From a checkpoint of a small sound classifier: trained on synthesized solo parts of chorales (CocoChorales), 149.4 epochs.
Rows from block 5 of a small sound classifier, named by matrix and row number. Rows with one number within an expert belong to one neuron, the router's apart. Each number is 500 + 50 x the weight over its row's rms, rounded and kept within 0 to 999. All counts start at 0. Numbers have three digits each.
After each expert's rows are labels from the 100 clips, of 14848, where the router gives the expert most weight on average: "peak on" is the class under the peak; "top examples" is what is common among them. Only what is clearly more common there than usual is listed. The data: synthesized solo parts of chorales (CocoChorales).
# router: router (model.blocks.5.mlp.router.weight, 16x256, trained with AdamW), inputs 192-255
# up: expert up (model.blocks.5.mlp.up, 16x128x256), inputs 192-255
# down: expert down (model.blocks.5.mlp.down, 16x256x128, transposed), outputs 192-255

# expert 11
router.11:518482480542458536445411483537527540530514491565481576472523451597463496512516514545424495358507506519554588454579443571477460476513557482534470513532467431615498483424396561516464455404437528
up.0:566521447409524522558511528541516525419480559511505377467543529463578521472512594561544445544584562585524449457506469476506526523584523552580560490483429489506529428414478499524442538502461581
down.0:561534455444456428467491532502525412491518410576430536561505502502635551531479600464414471494494606542518489473503444579479448421525431522557460509463502503498499541487576451525580469465467415
up.1:534507531466502435520461523468501413468509436595549606498514459449487376504486542513559486434534492426447539471429532545477482484459500530597502459507506496558499491513519488449517446567493408
down.1:495457542529545508520565433606580551454476568506455409481507561562475605525511527425501493399622500501501518522600406485390555495484508501567507513495574508561523450560482480498535583426463549
up.2:563575492534462422555578468509515409536606529490501393489493561567516417527578477531512438482523528436626553567484461552527562485474436476462517484536545495545512539519497521388489462458529489
down.2:520549572530518468440557439576419504481408451513488563520554485493374579466455491483598437421469491536512638543574567584436514569538536554461448518539482498526566493507460469482512491559459565
up.3:487536535451443471559549520405535624521425534497465507456619505487392478447547521479472395399479469475514503481516540514503496522426605500548589535443532370502498453439548513508471543437516527
down.3:530474471584625548441487475536522423521384492483590538467442402391567425496513525551462516564519451413464534511515421495505516445462500496472473476509582499496469580554466452540634531463467495
up.4:509496589450458510456515541677435540441503490521490507421434440591474446505447421489496519526446611480531481483547487529560505498448464488367454577469559520497449473502565510435493480539503406
down.4:448544557536532519479438516495491552483518493538593541538576406469520569505543586512539499486464467494440485564539530476492526527464457487501515534533485473418515569457428477441447494480523454
up.5:431480464504465550487454450486478570531519506414508500551440455484546430442471529495535444511557512427487478483510544398412505523558469476476547519470600457545606577513490408513568468507479512
down.5:478538471491540401565607481540563484466453586539510484555474434494449504515436475527438488527569496501505509566506456495519522428554465554608482497531370561427429437495537427505437546449580510
up.6:487462588521418455535517506416563409538475460500595535415537435540486528568439563539524564406602434493464568413509500598449537517420504498496510492509466481540526457579504425510544502529562557
down.6:522489482500453563424489532547450629600506497547503581635481491568446501516525433443537430470488563444519456547477531530571452409489559466448553404611519597514540492461519616475513439493438448
up.7:388519543581487508448433584589498409511653523594398461523408424554492565515441453472543460485538590489422519619478589453481535491502535540461462537460502505528476431485537434531494478537577551
down.7:550471571530441456514485428417482537424608487414578507638528495449559535474501526529466474521525524438493435436417431507510490516538475457533537539470612448537423522506526574460527454478533520
up.8:550493607495417439561547456324524512591486454509469582468519479537466459457518488539443517530541441453453530503576571468483499515401584527490440487477454550508519544518513461460492486466556457
down.8:513515381425568584424444499603532466443472586448449363475479434583502493535429506551482517395508551510559480513535488573451492529554497447501448497465496550525435568455540553555519512537414521
up.9:460536467566500493456445542533554463479529492416552514391557555426556458611401497398503505566448521556511544490564487569438458484468524583508452447474491499454490537490433473541589442525473549
down.9:506336538457497480540490469441563545513474434479408509462539565480473547434528530482503524482510491512504558479416389572519583486533506523502538515541534502550594394445535599526456451458398507
up.10:482507491560571577542529425512579557571457477502524562546498487450544498529564490502454372537364516501427628531418512503433465487571492503604575571417522522520479470575474459503527504509600487
down.10:476516516431523468469534532555508468518530485508568389511540519579447473385491502546539546474488449461591462425497483477473486447556495459424496402446531582499567375488525507464478507473453486
peak on: C5
top examples: oboe; note C5; note C#5; note B4

# expert 5
router.5:500456481475511505515557453453528353503483394481538601467477523475512527507579540503546564559477532460399562521456509506545515484424470543458555440522453451465395531507491406563491569471434466
up.5:459565484433524468497582530562466550479481509520504441563541455543509564499495520548531473579433551532480427428399508541565509540550499534475440502592398523454558439531494517528438492456411486
down.5:538523551490495631503501425477482560520584488439473512566527597484389552544547367576532493497465521475516428547469583507500418466512535457426520580488509457597496456494481496546500480514519510
up.6:540475561561521467502409450557496549474484522546473509505461510467537531489569548499467447441484602498551630468474489525408484431419468516396548502624507473444603496426509508455570484433582473
down.6:520441510462414366499557458604525553429456487549487575511514518458432427483492418555473541468582516464586485493487566468494450484533549479524363445437488507537543512497494429475503527535358488
up.7:483489505569527496548520508489514510477426427515459592456590577520503516466413583550484568540473495462449507472572458418499489510481464508476527507488546541535412514430606408482519457580480445
down.7:486481600513559577499567531457501539485448418456568518453514523566556481466567474496510436538439548455600467486445454549612538477518486533502530501584451567459483515524600479535433504430471492
up.8:359453564466509494416426476398462434479528424460485481516512492495489573497516352444467517471482438563626503478489543546536444467550553451520497520445580497534462471467532553477463511563486572
down.8:480452488502467450496470478513496589482603568437508481463381510455494474515441423439490437529468521431381447441519480473490466535505510491486644536479487521611440511559582488532533497449551504
up.9:584448478497540483499476533427598547474489550479521459442477594430461558537472507426515482427513579504537471481507459427426534425497545441553527425525537463506552502429498499442583503462474528
down.9:448443594548519483447573452543468484541485478563571517534480479490499531410443494501547418497477457563527494391499489567489411526460461548556537509532479473592594529506550437566463464540413481
up.10:407478474509505514425545563473579493570497490521502521589489526496564453517479434519480497522467513491519528401483452480591554527391576497449493450391588504435448528538445474531472483473479585
down.10:501433480494446596529487398536460568411512465547456463409450478489439559506507471465434477582514514479550512586532447525402509447511510498561538496511493548584477500552595430516514470499569482
up.11:554460557503574552460400536473504426510500492496504471607481533516577615436428464426562498402460555476497523449511527540433488519551567469564500533527531534510408418479511488522514626528459557
down.11:442445458536487613572503553467584532418588505468413544477548578501623405527536570563481589480486524500634549535535484458426435512463515544511534609507522419490499502485440504483555460499537411
up.12:468528482470575395516638518521466495508394495526481524480499481514417578520450477473467519450488484572459491575564484448580513463460487504462502510553577504461523500521488334492617531488476470
down.12:515521508585481531551442464493420523554442563386533444409457494413480502583522505526509515528435553426495507479529580533416518487563499513578453439498447500571447609454484568464578512353457513
up.13:592605487485467512606508421450525425438614507537486540408499464563543547547510522390574507541452501484503482526468523446535510410495494561499463501534464513533514517480512434442427529433481482
down.13:466459539538532396409436455563469539489441534545566454545367501389461493546516531554501490492550532406515452447492482527446536510494552509459478485524527606510504477468502448511472500550455522
up.14:546512371444553504462464516457527498524483404434506450546464427483475501520543410526423552502526427556563536511497531467443437510519574503539450512424596566399463512567549608584498485513500520
down.14:577532524572565371418469461437424547476446531511478459503565520532469539479480460529485488609492593628521451569494495457480476459506500379486453527521519417600517473555531495525512487570615444
up.15:555565523422471533519555446488519403588488504507434561546465573530522470428464562477542547489562476531457464393436406433511499551485432490405572536477518410514487556481567512515590529468555475
down.15:458501485520475537381575532446481473547510531519456458541466379498546479457468515565502468524425513460525579508499507570536526587515435553496411514384478586479510438407456543563442505553480475
peak on: D#4
top examples: trombone; note D#4

# expert 4
router.4:537491525439487561466502428599503481523550528493562475528456524558513507529583508393543561478502473556467551558572644519549560467529557528435533493513471641530590557519453497527560439519562473
up.0:489487448465507438486431434494519351487446565460556483540525454440455542446543459497472492494456541548465520515452479514482484506606447481514547496429587446490549465515570499490543472542395506
down.0:459566486576455497468519571568545527545495511536498539512458468480477537534518427569429479573508498564425609513463519497487480576480595544471533434524543586455445469572598481461445464548462491
up.1:452555439478554453476489487467509519526522618482398472483477495525485381503412502470510454425443520469451461439553576523487548512518514512519524436473496467414513477548554516439522487499560565
down.1:527431431472433551427519523428428495532546520515489464538536487397465527528472563513530418555589565544573448496392499562477535542523448569460498474446539546481501540504488457406444554549516584
up.2:467605508461476585475477427549449572512522591477539563502450478462525541452498592513529426397536527492507522508529584573472560540507563486514515520491479507505497454578500447500521534505410544
down.2:492524564546605477512573493577478511480453497456453451514540507538486532454528467519376537545532537556609485535527498568519458458519496484574533436448391508546497468435506601487460487439540536
up.3:546451467482495573495584475503574473433583554585474522484515514474548547459486539553526508485437394531601383578549528544594478509509510496462400581519532558580462555512475593489428486380471542
down.3:442495488431543461507405437448503483512575514519541434475511543524491405457430433489439518513488531493473511544468569476453425504583542500592547528496585515600536503531454412564628528450484451
up.4:421488575518520457531470490565474538460416503507448518536443527474488513630504412540461518476563496499549440535576430632510418483526448458514475536533548519502489551486504452542498528335461554
down.4:458455406461533452380469503581483473501435506400546525471505492490472588446387480564490412510448448423475527482500498460441504540474425554475499524523478456502520417543479374458430471543512520
up.5:415499466496512537603509508513496496592480493478425578510515464492388458395449447473565485513512467496447498404540535522539530501432507523440502513559570519497408477565488429505465520526543495
down.5:394514559495583487447484518491498490510579471444485462455528467473509517515431472468551418537441548525497438461629523455393537490452434554437439480413521458497385536463483435525550611509546588
up.6:522450559511497503474536469508516600467449538545514468517610465472494579588491429520528482471459512500571572506495502592435461518537507538488506480531497389528404599571559491532507477571494556
down.6:465508456552619542563413544520488487529502461464507508502596543521486461502530492595600517473364523595377405584482478519518566492598450588540527578585482478559462553424522575553516508520441573
up.7:481563485530503425523433444506496572503468497480588430483502457481547490526482569600515466497518515363475525475425603480435565492434540522561547449558469583470493444525496469518490527561605526
down.7:529459450438486547424478447620481480484487517529484358477494376544482564481472477464589467479532602603491569570557348539512466526512530505431500470443588465489466481517526593465477497525578508
up.8:483518567526545491641502478539501421523411463483549531417553515468535438385505465560497514424515511461511503522519449589499534530507480461562406452478522451536540519416438514605496530431510493
down.8:473433568430448490413501484506497541508622629477566400494401545534477530540494410547539458430456596550483496533495535479491457496403562465398508533433544552543487447522445467565462464480549473
up.9:465509497540468512570441417516372496480537396474527536616484527525553401472423475537583490545476418566546479539528482456491568518502567513536489522463569458550478586461540515490539487352526464
down.9:495534465535523406540476502506563602455514569446481490505502473490447551653507513515509545415393474563438506507429487544488496464468468548521398475462486439598511470555469511532425540558553520
up.10:533522523515491530472463617484488473498534549567518515465450402542392447500476439506443488579538565436541425595483634449483469463470473518452565480471556434486560465546406562507531411543540455
down.10:436484466434495455447524516453453608500396435525480529510517545487532475512547585529479529430563447473472548561508416517505429519518518489550440397581473515480479428504482480450546430481463551
peak on: E5; B4
top examples: violin; note E5; note B4

# expert 3
router.3:611480485464497557528448464457543481487512430579485410522525571491540438564428534511461552549554566462542505508498486342570572508447517520521615454496467487425480557534516538460538504486555405
up.5:479494426507486493518455456431456474512578490474511565528555525469510498496417557541511444428448466479491511588429502495530495486498483460432495507420514536450498445443471526539426520441508553
down.5:530428665578563569501451442531507529479515400567493508417479475503481475568455475471447493474437542448478507487444491528516419428587491568510543436540548544564448474545486510549479540448520373
up.6:584478450512515493516524580609478479526556578526598531560566495492472528489509498428486539433580507545437521396500428539585485451543498532542420458553411517517526508509465408457587503455477517
down.6:502485521552449496547476604531609366494509501461430523449505428370537510533496444390478550567460449453551479428491513455523414512547484465495547572398468481429508492523604470438508536382553480
up.7:500431424424525517504534464563468478434469476501518466499493393452499516441566382492398478526474471497362485567490524523541523431480461449475460545520531509492543529476429580453495504579470544
down.7:628454475507395502568454505582412512559538559525490464475515402449422524398540460460524516466501453464541580505512557546474544583504531502432526521591547516461487511542533428487489494513551482
up.8:437536495482494445523471479502492581436544462535490392477420540576518520462413466586521621451394599580557494485525543551556513558533467494491576506525542496617466592493479540503521528532493496
down.8:452511523472458608541595469517456444521502427650611527473489528475424506523523536509557473446563490547491458477505537484444505573500514461467574452541432530460508445450480506581570527479499442
up.9:404488462511480461480442449547472434534503481327519483540544567459514597550452462516539581469475424560499428553494465543532447500544514453523466536503505565456531571456467478494470517501484565
down.9:534502499460578558542403481509529555492466540519393470537540441628480452558490510459509484579432489437423529441464468521515456429493462479398484506595585453556454580485521524515488499353551447
up.10:412546429414466470511453575537499494554572562499461468508511515493489509344570476543474526445530449521657449551528495524468438478600428520539474588597508553483530458458497539414524541551496497
down.10:489540478492489542511478395507547421476504453553461427543475470417403469533470389497503485503462503525417408486487550535486467527596451503481529510544494488437586474468558547437490499534501650
up.11:491551483474536486456537512599527483559423474571535489449526406584397588544483470515554532447525463537367496476454455430405442526501604515442444557557524540513433467415516520471524478421553570
down.11:498467458499533431528463541551461457509539587544496531524461525405490560489550594512560484545555535498554532489582403522450443398549503377486556522480521515502481565486432537510574482430488530
up.12:492593528454535568404430410559439435594537530488452462552464534494497395524536420557533466524460580487429479416515490504472558541428544517549565512474496591557583490528529435552459492539528502
down.12:457507519515520521441522482546522585548567480502499531533530511459547508440532543518520467535646574472492566479435445543482454508462528481542461485502482350516583514601366541612462505598416560
up.13:459546483602513459449469460528478517519550560478507553506538546471536497554455419497468508561445537503404464461571534497453475496534526489547583600462565471598519545544508589417474523554475425
down.13:428540538469557471552502543538405482543503498498596504447543440517562554491444487529500419505537549472500445517467445539447462425506447470516449456501437490524539490470441475579495562509518597
up.14:424604531491573418543596465538501586390531455556445581611418508562525531542481484534510524421437540600514465451467397548472459482481522460477516449559554493451459490476376430527574524451491584
down.14:528446471524481443486477502510509495494531535454534437531528555549462559526507559467447508493512410504558562534491485591558494434493522553577523477474519466548612446580467423443515497470463481
up.15:564491472565508491540468512602558523463521509615478508440457485550468486556567481503391511536530454546506575468499522581552465423537448575563427456620441547587457431528446521512467561434442575
down.15:519478480422459428506629478500508439482445505494458445450554566430402500489492531417458481508599447532518578531520514532429515512484447437570485564351456501525476496443621406496526474447475463
peak on: E5
top examples: trumpet; note E5; note G5; note F#5

# expert 2
router.2:527457434499493467463556508464567474530516552513439499465524480476422409507380521516493450497534475533504559513479419438554553434488434555499517458480520444518456457444525502417463451523472549
up.5:475569460475455454505506427406512559442571481536465447491482447541499515502500454473509515473523529531491536485420496553531469513610504490484421640521554571445469613548507542496422503431550469
down.5:512473479571483569525493507375522453475465448437585497505552543465450566493398569537493541528486457501488490472457610503551512543540455479429514553457507474550550501483559469533519439463475562
up.6:388485481525443579508487494529553511536537460519574405548512501525560543509556577515561580452446500436548523496548441475467433580550518447491516657418479451568490499546489488470544471434555555
down.6:477500532499554509502428431527457561499432528461515502526556518489570444543405445437594510526433554423395468507458390584580534494427541523522567487517556544445426477454559519497536407418503510
up.7:540468488552576397478478514482559553548474542448458574521484558555560530444514534563580458481495571592507492561484552539566532508420547429506587504544495488514424506484609469578528504560450442
down.7:377561521446530523416520484507447462448552505473537522403486464432507416458450540537417484531522498423543446436407536426514596452446494414477594413562465517432454517483477488502512481406600504
up.8:454502573412536528496495403566445567479489472470556562444536500516531618576474528511450448592477624473489450673460388484546447510409516458468411490543503486511494507551531526541489567454495437
down.8:522480429511526434499515506417555555505457460536455610463484459540544402488446518459475551461519387448427523458589491509519572572481525374589485439542445466466458451496589519502419506523486536
up.9:481441516572520490495526499488546466554601502420422527503556424535403473474434479515528488428423573522550541493398566560482397529478492510500501544442481472400459448493492469441456491577484527
down.9:462539388461604432472490434583499524503412517484578443539494526450635525479471495558414401543527481472400473465485498459566515497556527355538531490578484525460509545460533505592507512516428497
up.10:565494503585565427506477631452531525551562606444469502487540518527454487496405473471542464429403488509499539422523609515466558474456465546542524537449579603577485580478587446504525365592585467
down.10:399460472564463473532497507553579511487463451580523425447463432556514577450486479373451526459541506480480499511549550459529501461505501506450552537517507483538508459509461539517497526444418543
up.11:577497489438549513548546516557488455498486599442504451497584517478388509508506503479382505507454519539600483401557421547482538524630486537523609537539523506537491554433510454420515512595441459
down.11:447506548540452463487543517488469454544493448486477512524470495460490518558522585437499486581539476486409492514434556530425454450326533419495409502560490476491482553457448518602509490497484542
up.12:506536593509501415575563542461504527579504472551483608522569465564492586496436519564523432489555516514570536521510495468475544508434585483457536400592546488434426472401568416569522492547537465
down.12:516520467478515504491482524526474461566463542550443490425522451421542394529489525508449478576518510499440537430531478409506573449457451472531543485538484539510433498529607437472599466465531487
up.13:411455482441496568533542566555432518540545363519583447545614437491507458597514522483411610568447464547481469498464475454489497500544399515532495483550520603448483581507477465409461491467545573
down.13:561495466562498364533420488525437546430484429535469527464561414594436561536457565502515488507520554480509454541498531527473476431503452486517536439574473514471486548459624551482541463411578400
up.14:571516503513483464538486465554528511497491486494525615497429432513483479425536553560575498529526506481582467472516482519580486554461475567590471546518549492495536446472536515495447529397536432
down.14:533524434455486519435532488466532455422480493564460578508534561593478534486455559560415632441479494507568536505532439509425518451392497543512523494460489543571480529529535372516496477533449481
up.15:548526496507477503521448399583516399550625471496533477588502431521415423474442490566438538548526495576545526462517589556538578527513472492511539551477511435479462583547569452493475431533513496
down.15:468494472490623474436488536525436505466492491498473433471537554436581503480463492548397502502489450506422531556593563410555505422552506467428420486480495447549454456416440598448537585465513588
peak on: A#3
top examples: bassoon; note A3; note G3; note D3

# expert 10
router.10:536445625519474455556456512467462558468476511554591545515488454434470487470516516442413412560560449421457453467490504503480536513460514567575488470595533478435527449493494567507453528466529527
up.0:439492618527504588576493488512529524551587424476550423590481510357533488527538488512476600517473401540478469495581387526517556561536522484514435423467451511527522488474431452428546540562509470
down.0:420558466528474483555463588481454511559545582494381529501480526465454417496479491434502411490490517474511465475544517539501450502455563497485489516509496517422526522502504519561442580441525521
up.1:521583411507578554502464540541568469467537510517463407547515549515530463527579474528507469463459544551492541435480350428479610420458666496468493400509505504510493507500463458562515406620528526
down.1:466547560457494426500413438476472495517449442562561590505438558512562547553428475496515564470475453498487509536528607514562462541493490462526481405595479470588438451523543506391579534383509471
up.2:547511533356531406481575538431418497351508606494538521441440555529494561584506428481395486525526453465484500465492488554434550465527499502541409483548519454471485554469480481544451445490471527
down.2:464530472573439610485557506425538430544460511452561486501574565478607560504476488556623468509452527486477496567459437474552499537507512527503457450595465516544514498394526513582545524514444521
up.3:495480542500505503481477480484474461408508594495390456512587523476498425440492453464496518478467549487547543518530492523451489406446505563544600523483505515439497479596467496411477464460514438
down.3:512469515504462428549500561479463401531590520468458490481526455516573541528434544474462483517530448489480540605611418484463529477429550537569524474488521543535505449556543459519534489571443508
up.4:498506510495566495376548522467478537393551537426511510515419558439494513478477395547473484541508507474579471475518512481447452445580572466527571429543467514426476596481510512465448466507511462
down.4:488490531564532578535515543552443554473531492545471478529446497526549597433516492438606531551485528506477519523566482543608448479496466448507509538509495493444462521453490506499561498552407524
up.5:422494512554486522447474447565470464508576430469440492491560525481467542616440571519428505564526566560413490525492564512503468533487518513471482565424588520483487487524538480571461515434495565
down.5:430468557587444541526530485567396476541566485522526505513520455523454506528416466482498489513459507468541475549487610489419404524589569440543524467518463453433544498538534427472499511529432424
up.6:544476535589561454494578628505514474556508487436468539537503402392515566472479482545497518494476491467499454491424461507447510550482495577465456524471502531515529366446444542497442516497597444
down.6:425473550563536425542572544458447503469538522518537496475540548527482510506528546438539408476488444534497479424440605394553524497529500522498557341573480464460578522452562529499460500521452591
up.7:504579499443420504493459456436505425446456509501404482614499538498511479502515510604521532539488518548437507485612540496478472504512630430532571479545602501393513461507529524503516472525534558
down.7:527499455500502452558483493548416528485505505545457592413511528501498481534533621439478439531525558533461513442525574504547543418528478580546480505495377444445512528490536426472594489412500506
up.8:447520468594556562508506502483534632475483531501482593509572581529480472435484522510534507510466534493500595503439456484521437556591465582547586615523465419482381539477498500517487487464536539
down.8:625459528487569555579519415573517537489597542455537440539432479515478494512444534420483543536504498468458513422490475499557589474347459585453530500383438559519511632445504525554547489438545504
up.9:535501455482496520555352460513456471407517399590466522514523470476462510480513520531529524567596483524412547482502362536524468465524532512444509450516570500522570446542494515569577515483538335
down.9:445435551575625442451502518553522523492485487549418555482443520481572455421455475513531537530522497557491554491519504593563462477561490524476493412461459583454466494529538581484480508546602546
up.10:483506525498528561612558520510495501570424549453510526426465480444513510423480578459418492432501432543549530523437490523546540519507493448526470451524477451465493571498513558579454512470405442
down.10:483513416528467515518474558458562478522521478606548459495534544557480438461474415542414506427463515532545450468526503545471580438485460478478471532512462437471438415459535486526502432547529519
peak on: A4
top examples: horn; note A4; trombone

# expert 0
router.0:580615474430469567469517474550436547507577552529560409514416418481491537469514469414528497573509454449457419558458509528505535547525524545413463540516554541537526547528462512512488463443503539
up.0:515503553456501456483461571475478531437499486607497520550476534420499464456441414508484509558470562569457492521442466460500572518503439433639533465454478539491573421502524558536484559486583476
down.0:549509534497501485552532603490519516526497473415420480525590424575440440485568562508536478429482451452400489513505518508410502520501508539422527494476535524562439525474484520503515457465522463
up.1:511498418493479499485533446479583504454510530439511496465523509523478499519594462422529542481452416472504493462502550553511415474534589498517548565522309586444623455476628446569480449544579515
down.1:553493423419516579413552514435500459504521476531558584507462558513431459451529469510495529542544552413573453559454530467462630484541446576465440443452507532505595569486442517553456528456419499
up.2:536433566475447499414517429513533540569531541562570497600484462539532444483511561534489439453509550481436568476572521512407536513442528577558601442463456454646560496459461503485529518502476475
down.2:458492506448416468421524495538466432549391575520496482510341421525442464524531516514498492489454586474447542543496558582491471529496512458568509516421453493599463496576561593530592478510450490
up.3:528500447556498541547549504527441578451548433453474498510501572475448546456509502588559545492526511550429521508464418487521438472522496475418451621453573459498470522531544440418494480495497519
down.3:472541528543438547526527427529512535500426581537599406601480523521537543519520561402449519505350528466554501380486496451472464501494501531566550429486503467432524551413484483579510437480516414
up.4:434507546518428465523492535427493562449525569553572492424575525475493557493502471538597469528488446510530485503441544512458396505468499521532528497509437509519491490616544450527449414542535507
down.4:543568538578552433513570568492558500465555493521531565604552491440414513469458541559602539536446503564498441501453496471518430433616415511526521436495406516545598533463532607560499516516495519
up.5:560549450477540355525536544510476457579472516411451518456485492511498513533516470487593566525517520519426489513458559488590458481444489550505412556593587557556406539489511582516474482459519509
down.5:533482543554570573479506504513432459422495499528545496460492476538493525531493530547497439625568439531510527529558521517583473566571554526568579479515416550437494448448496447607550498575516539
up.6:460498466461493499508503458472572416423484510450487445508471572542509406509422553494421521465475527428520440582569585566533500446561498509617511430465397543526601503462445574544472439465521526
down.6:507649474563455539507573538570431507529597575480487598451438395497399484517505466520501521624509575565483432487513521566495517507548491580483446538506474549538528474571466445575385489559497463
up.7:553525440462479550546475533404480522464558522393496504433438496580392477515531405503531513478484530604551537596446415548415470548511504539474389569511601448495524485498483470482550444495483588
down.7:421449496448403498557523519462507488505404437578451473627603487503547477499485539486465453529589435414442525468441508449555548490464475486480506482554471542458472592512520468559489400529496591
up.8:573531501547471516451467476581503595522532549550493535520344518564530452522517436392487396402526452534542447414517497476535549409446473418415505502396468519560398543461467520509510472496524457
down.8:456426483486538461483489497519448447522496517359527411449499515454537604517439458531529546580465506501489489402557478480452541547476494534525566510598500501504531582458464494518547537416566487
up.9:488604522495535457457446488557488456485460521489481570577506479543500487516462493470524474525516553484460498532578525507449525470501561521502467493420505451511489549488535550545553514546476477
down.9:448466495537526371373528497465508439510497480467492431466503528514496528441539469537399563507479462516534635446606513570411457533491528404532567464579608502513392433448485486476510428493375520
up.10:507466392497416526457504486505458456496510649519504534504485550557462465423550442522486478404503419563509452530421486547406522482505428479512480594507553489539497485525615488520562606544512491
down.10:556473630546512453592569529566477498427453418473472521506456535482480505548490577551538575564410583470499410631489564454502466520423423488526487520537504550492474529478521449452537440530490391
peak on: D4
top examples: viola; note D4; note D#4; note F4

# expert 9
router.9:508431538433447519439498551561547492566548572484589462537506453563539581478499579451479546434541571540448636550542553515445578521399557484576488375455470563577586530499510512571571464542498514
up.0:502551579537440486593554520477570531473490472551544407553546527554410559440548510439466499604421555489585394540566509554464473516507512488475496528544423537502485551465525542496374429489491552
down.0:479534445486543401569534507446456444521452574458433560497544534433475574419491529506528489430509567554544530479552521460457527493557455469439563461416532558579481495555441512501514502423537495
up.1:628579514505462509466521463460410530552540450521458542443539415580548473538510493514514469530529534485469448490470505478520523431487549577557476531480414475509479513518458410538564483531484526
down.1:447463574420543564528402482541514488475535503512527466526503457552520554452543440506497508530572458497548566535540549530471520556421532522556484482513445542453591455420538651511537524516507477
up.2:540492490528508390541388464529373496525546491507509423544400422496518483481462505509457527583479432419607489552471568451513444505472482502553522494574591536427525501499468528561481497442582509
down.2:571563555541504455518503466497502552537437395529476501496496584598521474612489479664500549414453536550480450536499492494466510481520527578546425553433452534580479589434551529527529498605553482
up.3:488505513581454507511433518453509521495492502496484456514549494448538518532381482467557544542435488459493496467460510546575572516309575538504525527444450515557602538480475529535554601471481501
down.3:552555494497524458502454498461572451479469482504494558460466509590492591574472537490470478480565540550551576506421469476525454509622486539470391460550543472466436417530543386506530368511536460
up.4:494512530598529458586493543406509442474491511503360508587529627486480556525512525538386501581527512426558397370399531513461477517442517494520520466366474453479528492525473447486524603477474512
down.4:575568420429443506462501522482485586471529546480572492369540514457416491473543441522554580447562468564531580594570441508536467467596483515508442566521528553621508510521499553521478470523450436
up.5:554506476493548546509547522483486437480489490509501516482540530548470537508570477524563550626497540457416467429478485541543493522490481530558531494514466459489510483509601453539425477473523508
down.5:443514471489465428525489598523555491597542581574547498590483481365564539419570497450478471554435490524441476489505423527470487462442476433384556501456487547486533472520502655486546400521465601
up.6:521509511435504517473485574501579500550471516486550609415561508554538434527548494564531468565411454540525545456366544554469523426512512494538463534537536460484478435460543410448460623555442403
down.6:532459487518542532558553472472492509381484472489459513511486521523393554424529445495594528478545449505586490536449521443458498513531412508504453534466515460499546448444490567541519497527447488
up.7:520485549516488394547436458471565474574524442508455449555509467482552609473464464527517500555554481473518432544493574583505539531522560416382525486474479508478515483460517567464587556562433447
down.7:504457577507495552546494495523373484556436536488462535451580584540448600481548511548481466532348551527441455503409467459551487501502463488553568447513453486568521534498508506489467469494432510
up.8:455469507539498547490593501407610398406489473427607528513574415545537483463558435467488516485436517497504451463575469506593471533496496423453629446447507555428534481362563470482567551571574487
down.8:471462529455557546554437463530376570512524469540448476604548556486591502528513441584461493509472444537398458569455513390434582528468472563514583504485501418583472558588419471466488418548505523
up.9:451555586491533503578489452510400595497441472400546512515501542512532500454519523460362491455511551495533464504586549562489457457627535406542451504440536509469437491513569471460501576491529482
down.9:481479434506493389529487488469474491571408521422499510546453471554523541432549536511505437497546423416456499488536528425469501491529615495544514541485533437399464389498525642478416504488566557
up.10:534483504543515513518515469412523424519509430531496528536486550514483470631503477462578531583520465473524544447526538524506434504454560548541502574544481483468518546551408494502464422505435500
down.10:524624536504488530554412459537483490612512489519437489645544518510556464463474518509474574519491438408497489518591588372415510532492450537416558389463516508555530546476398516501386604599495486
peak on: A4
top examples: violin; note A4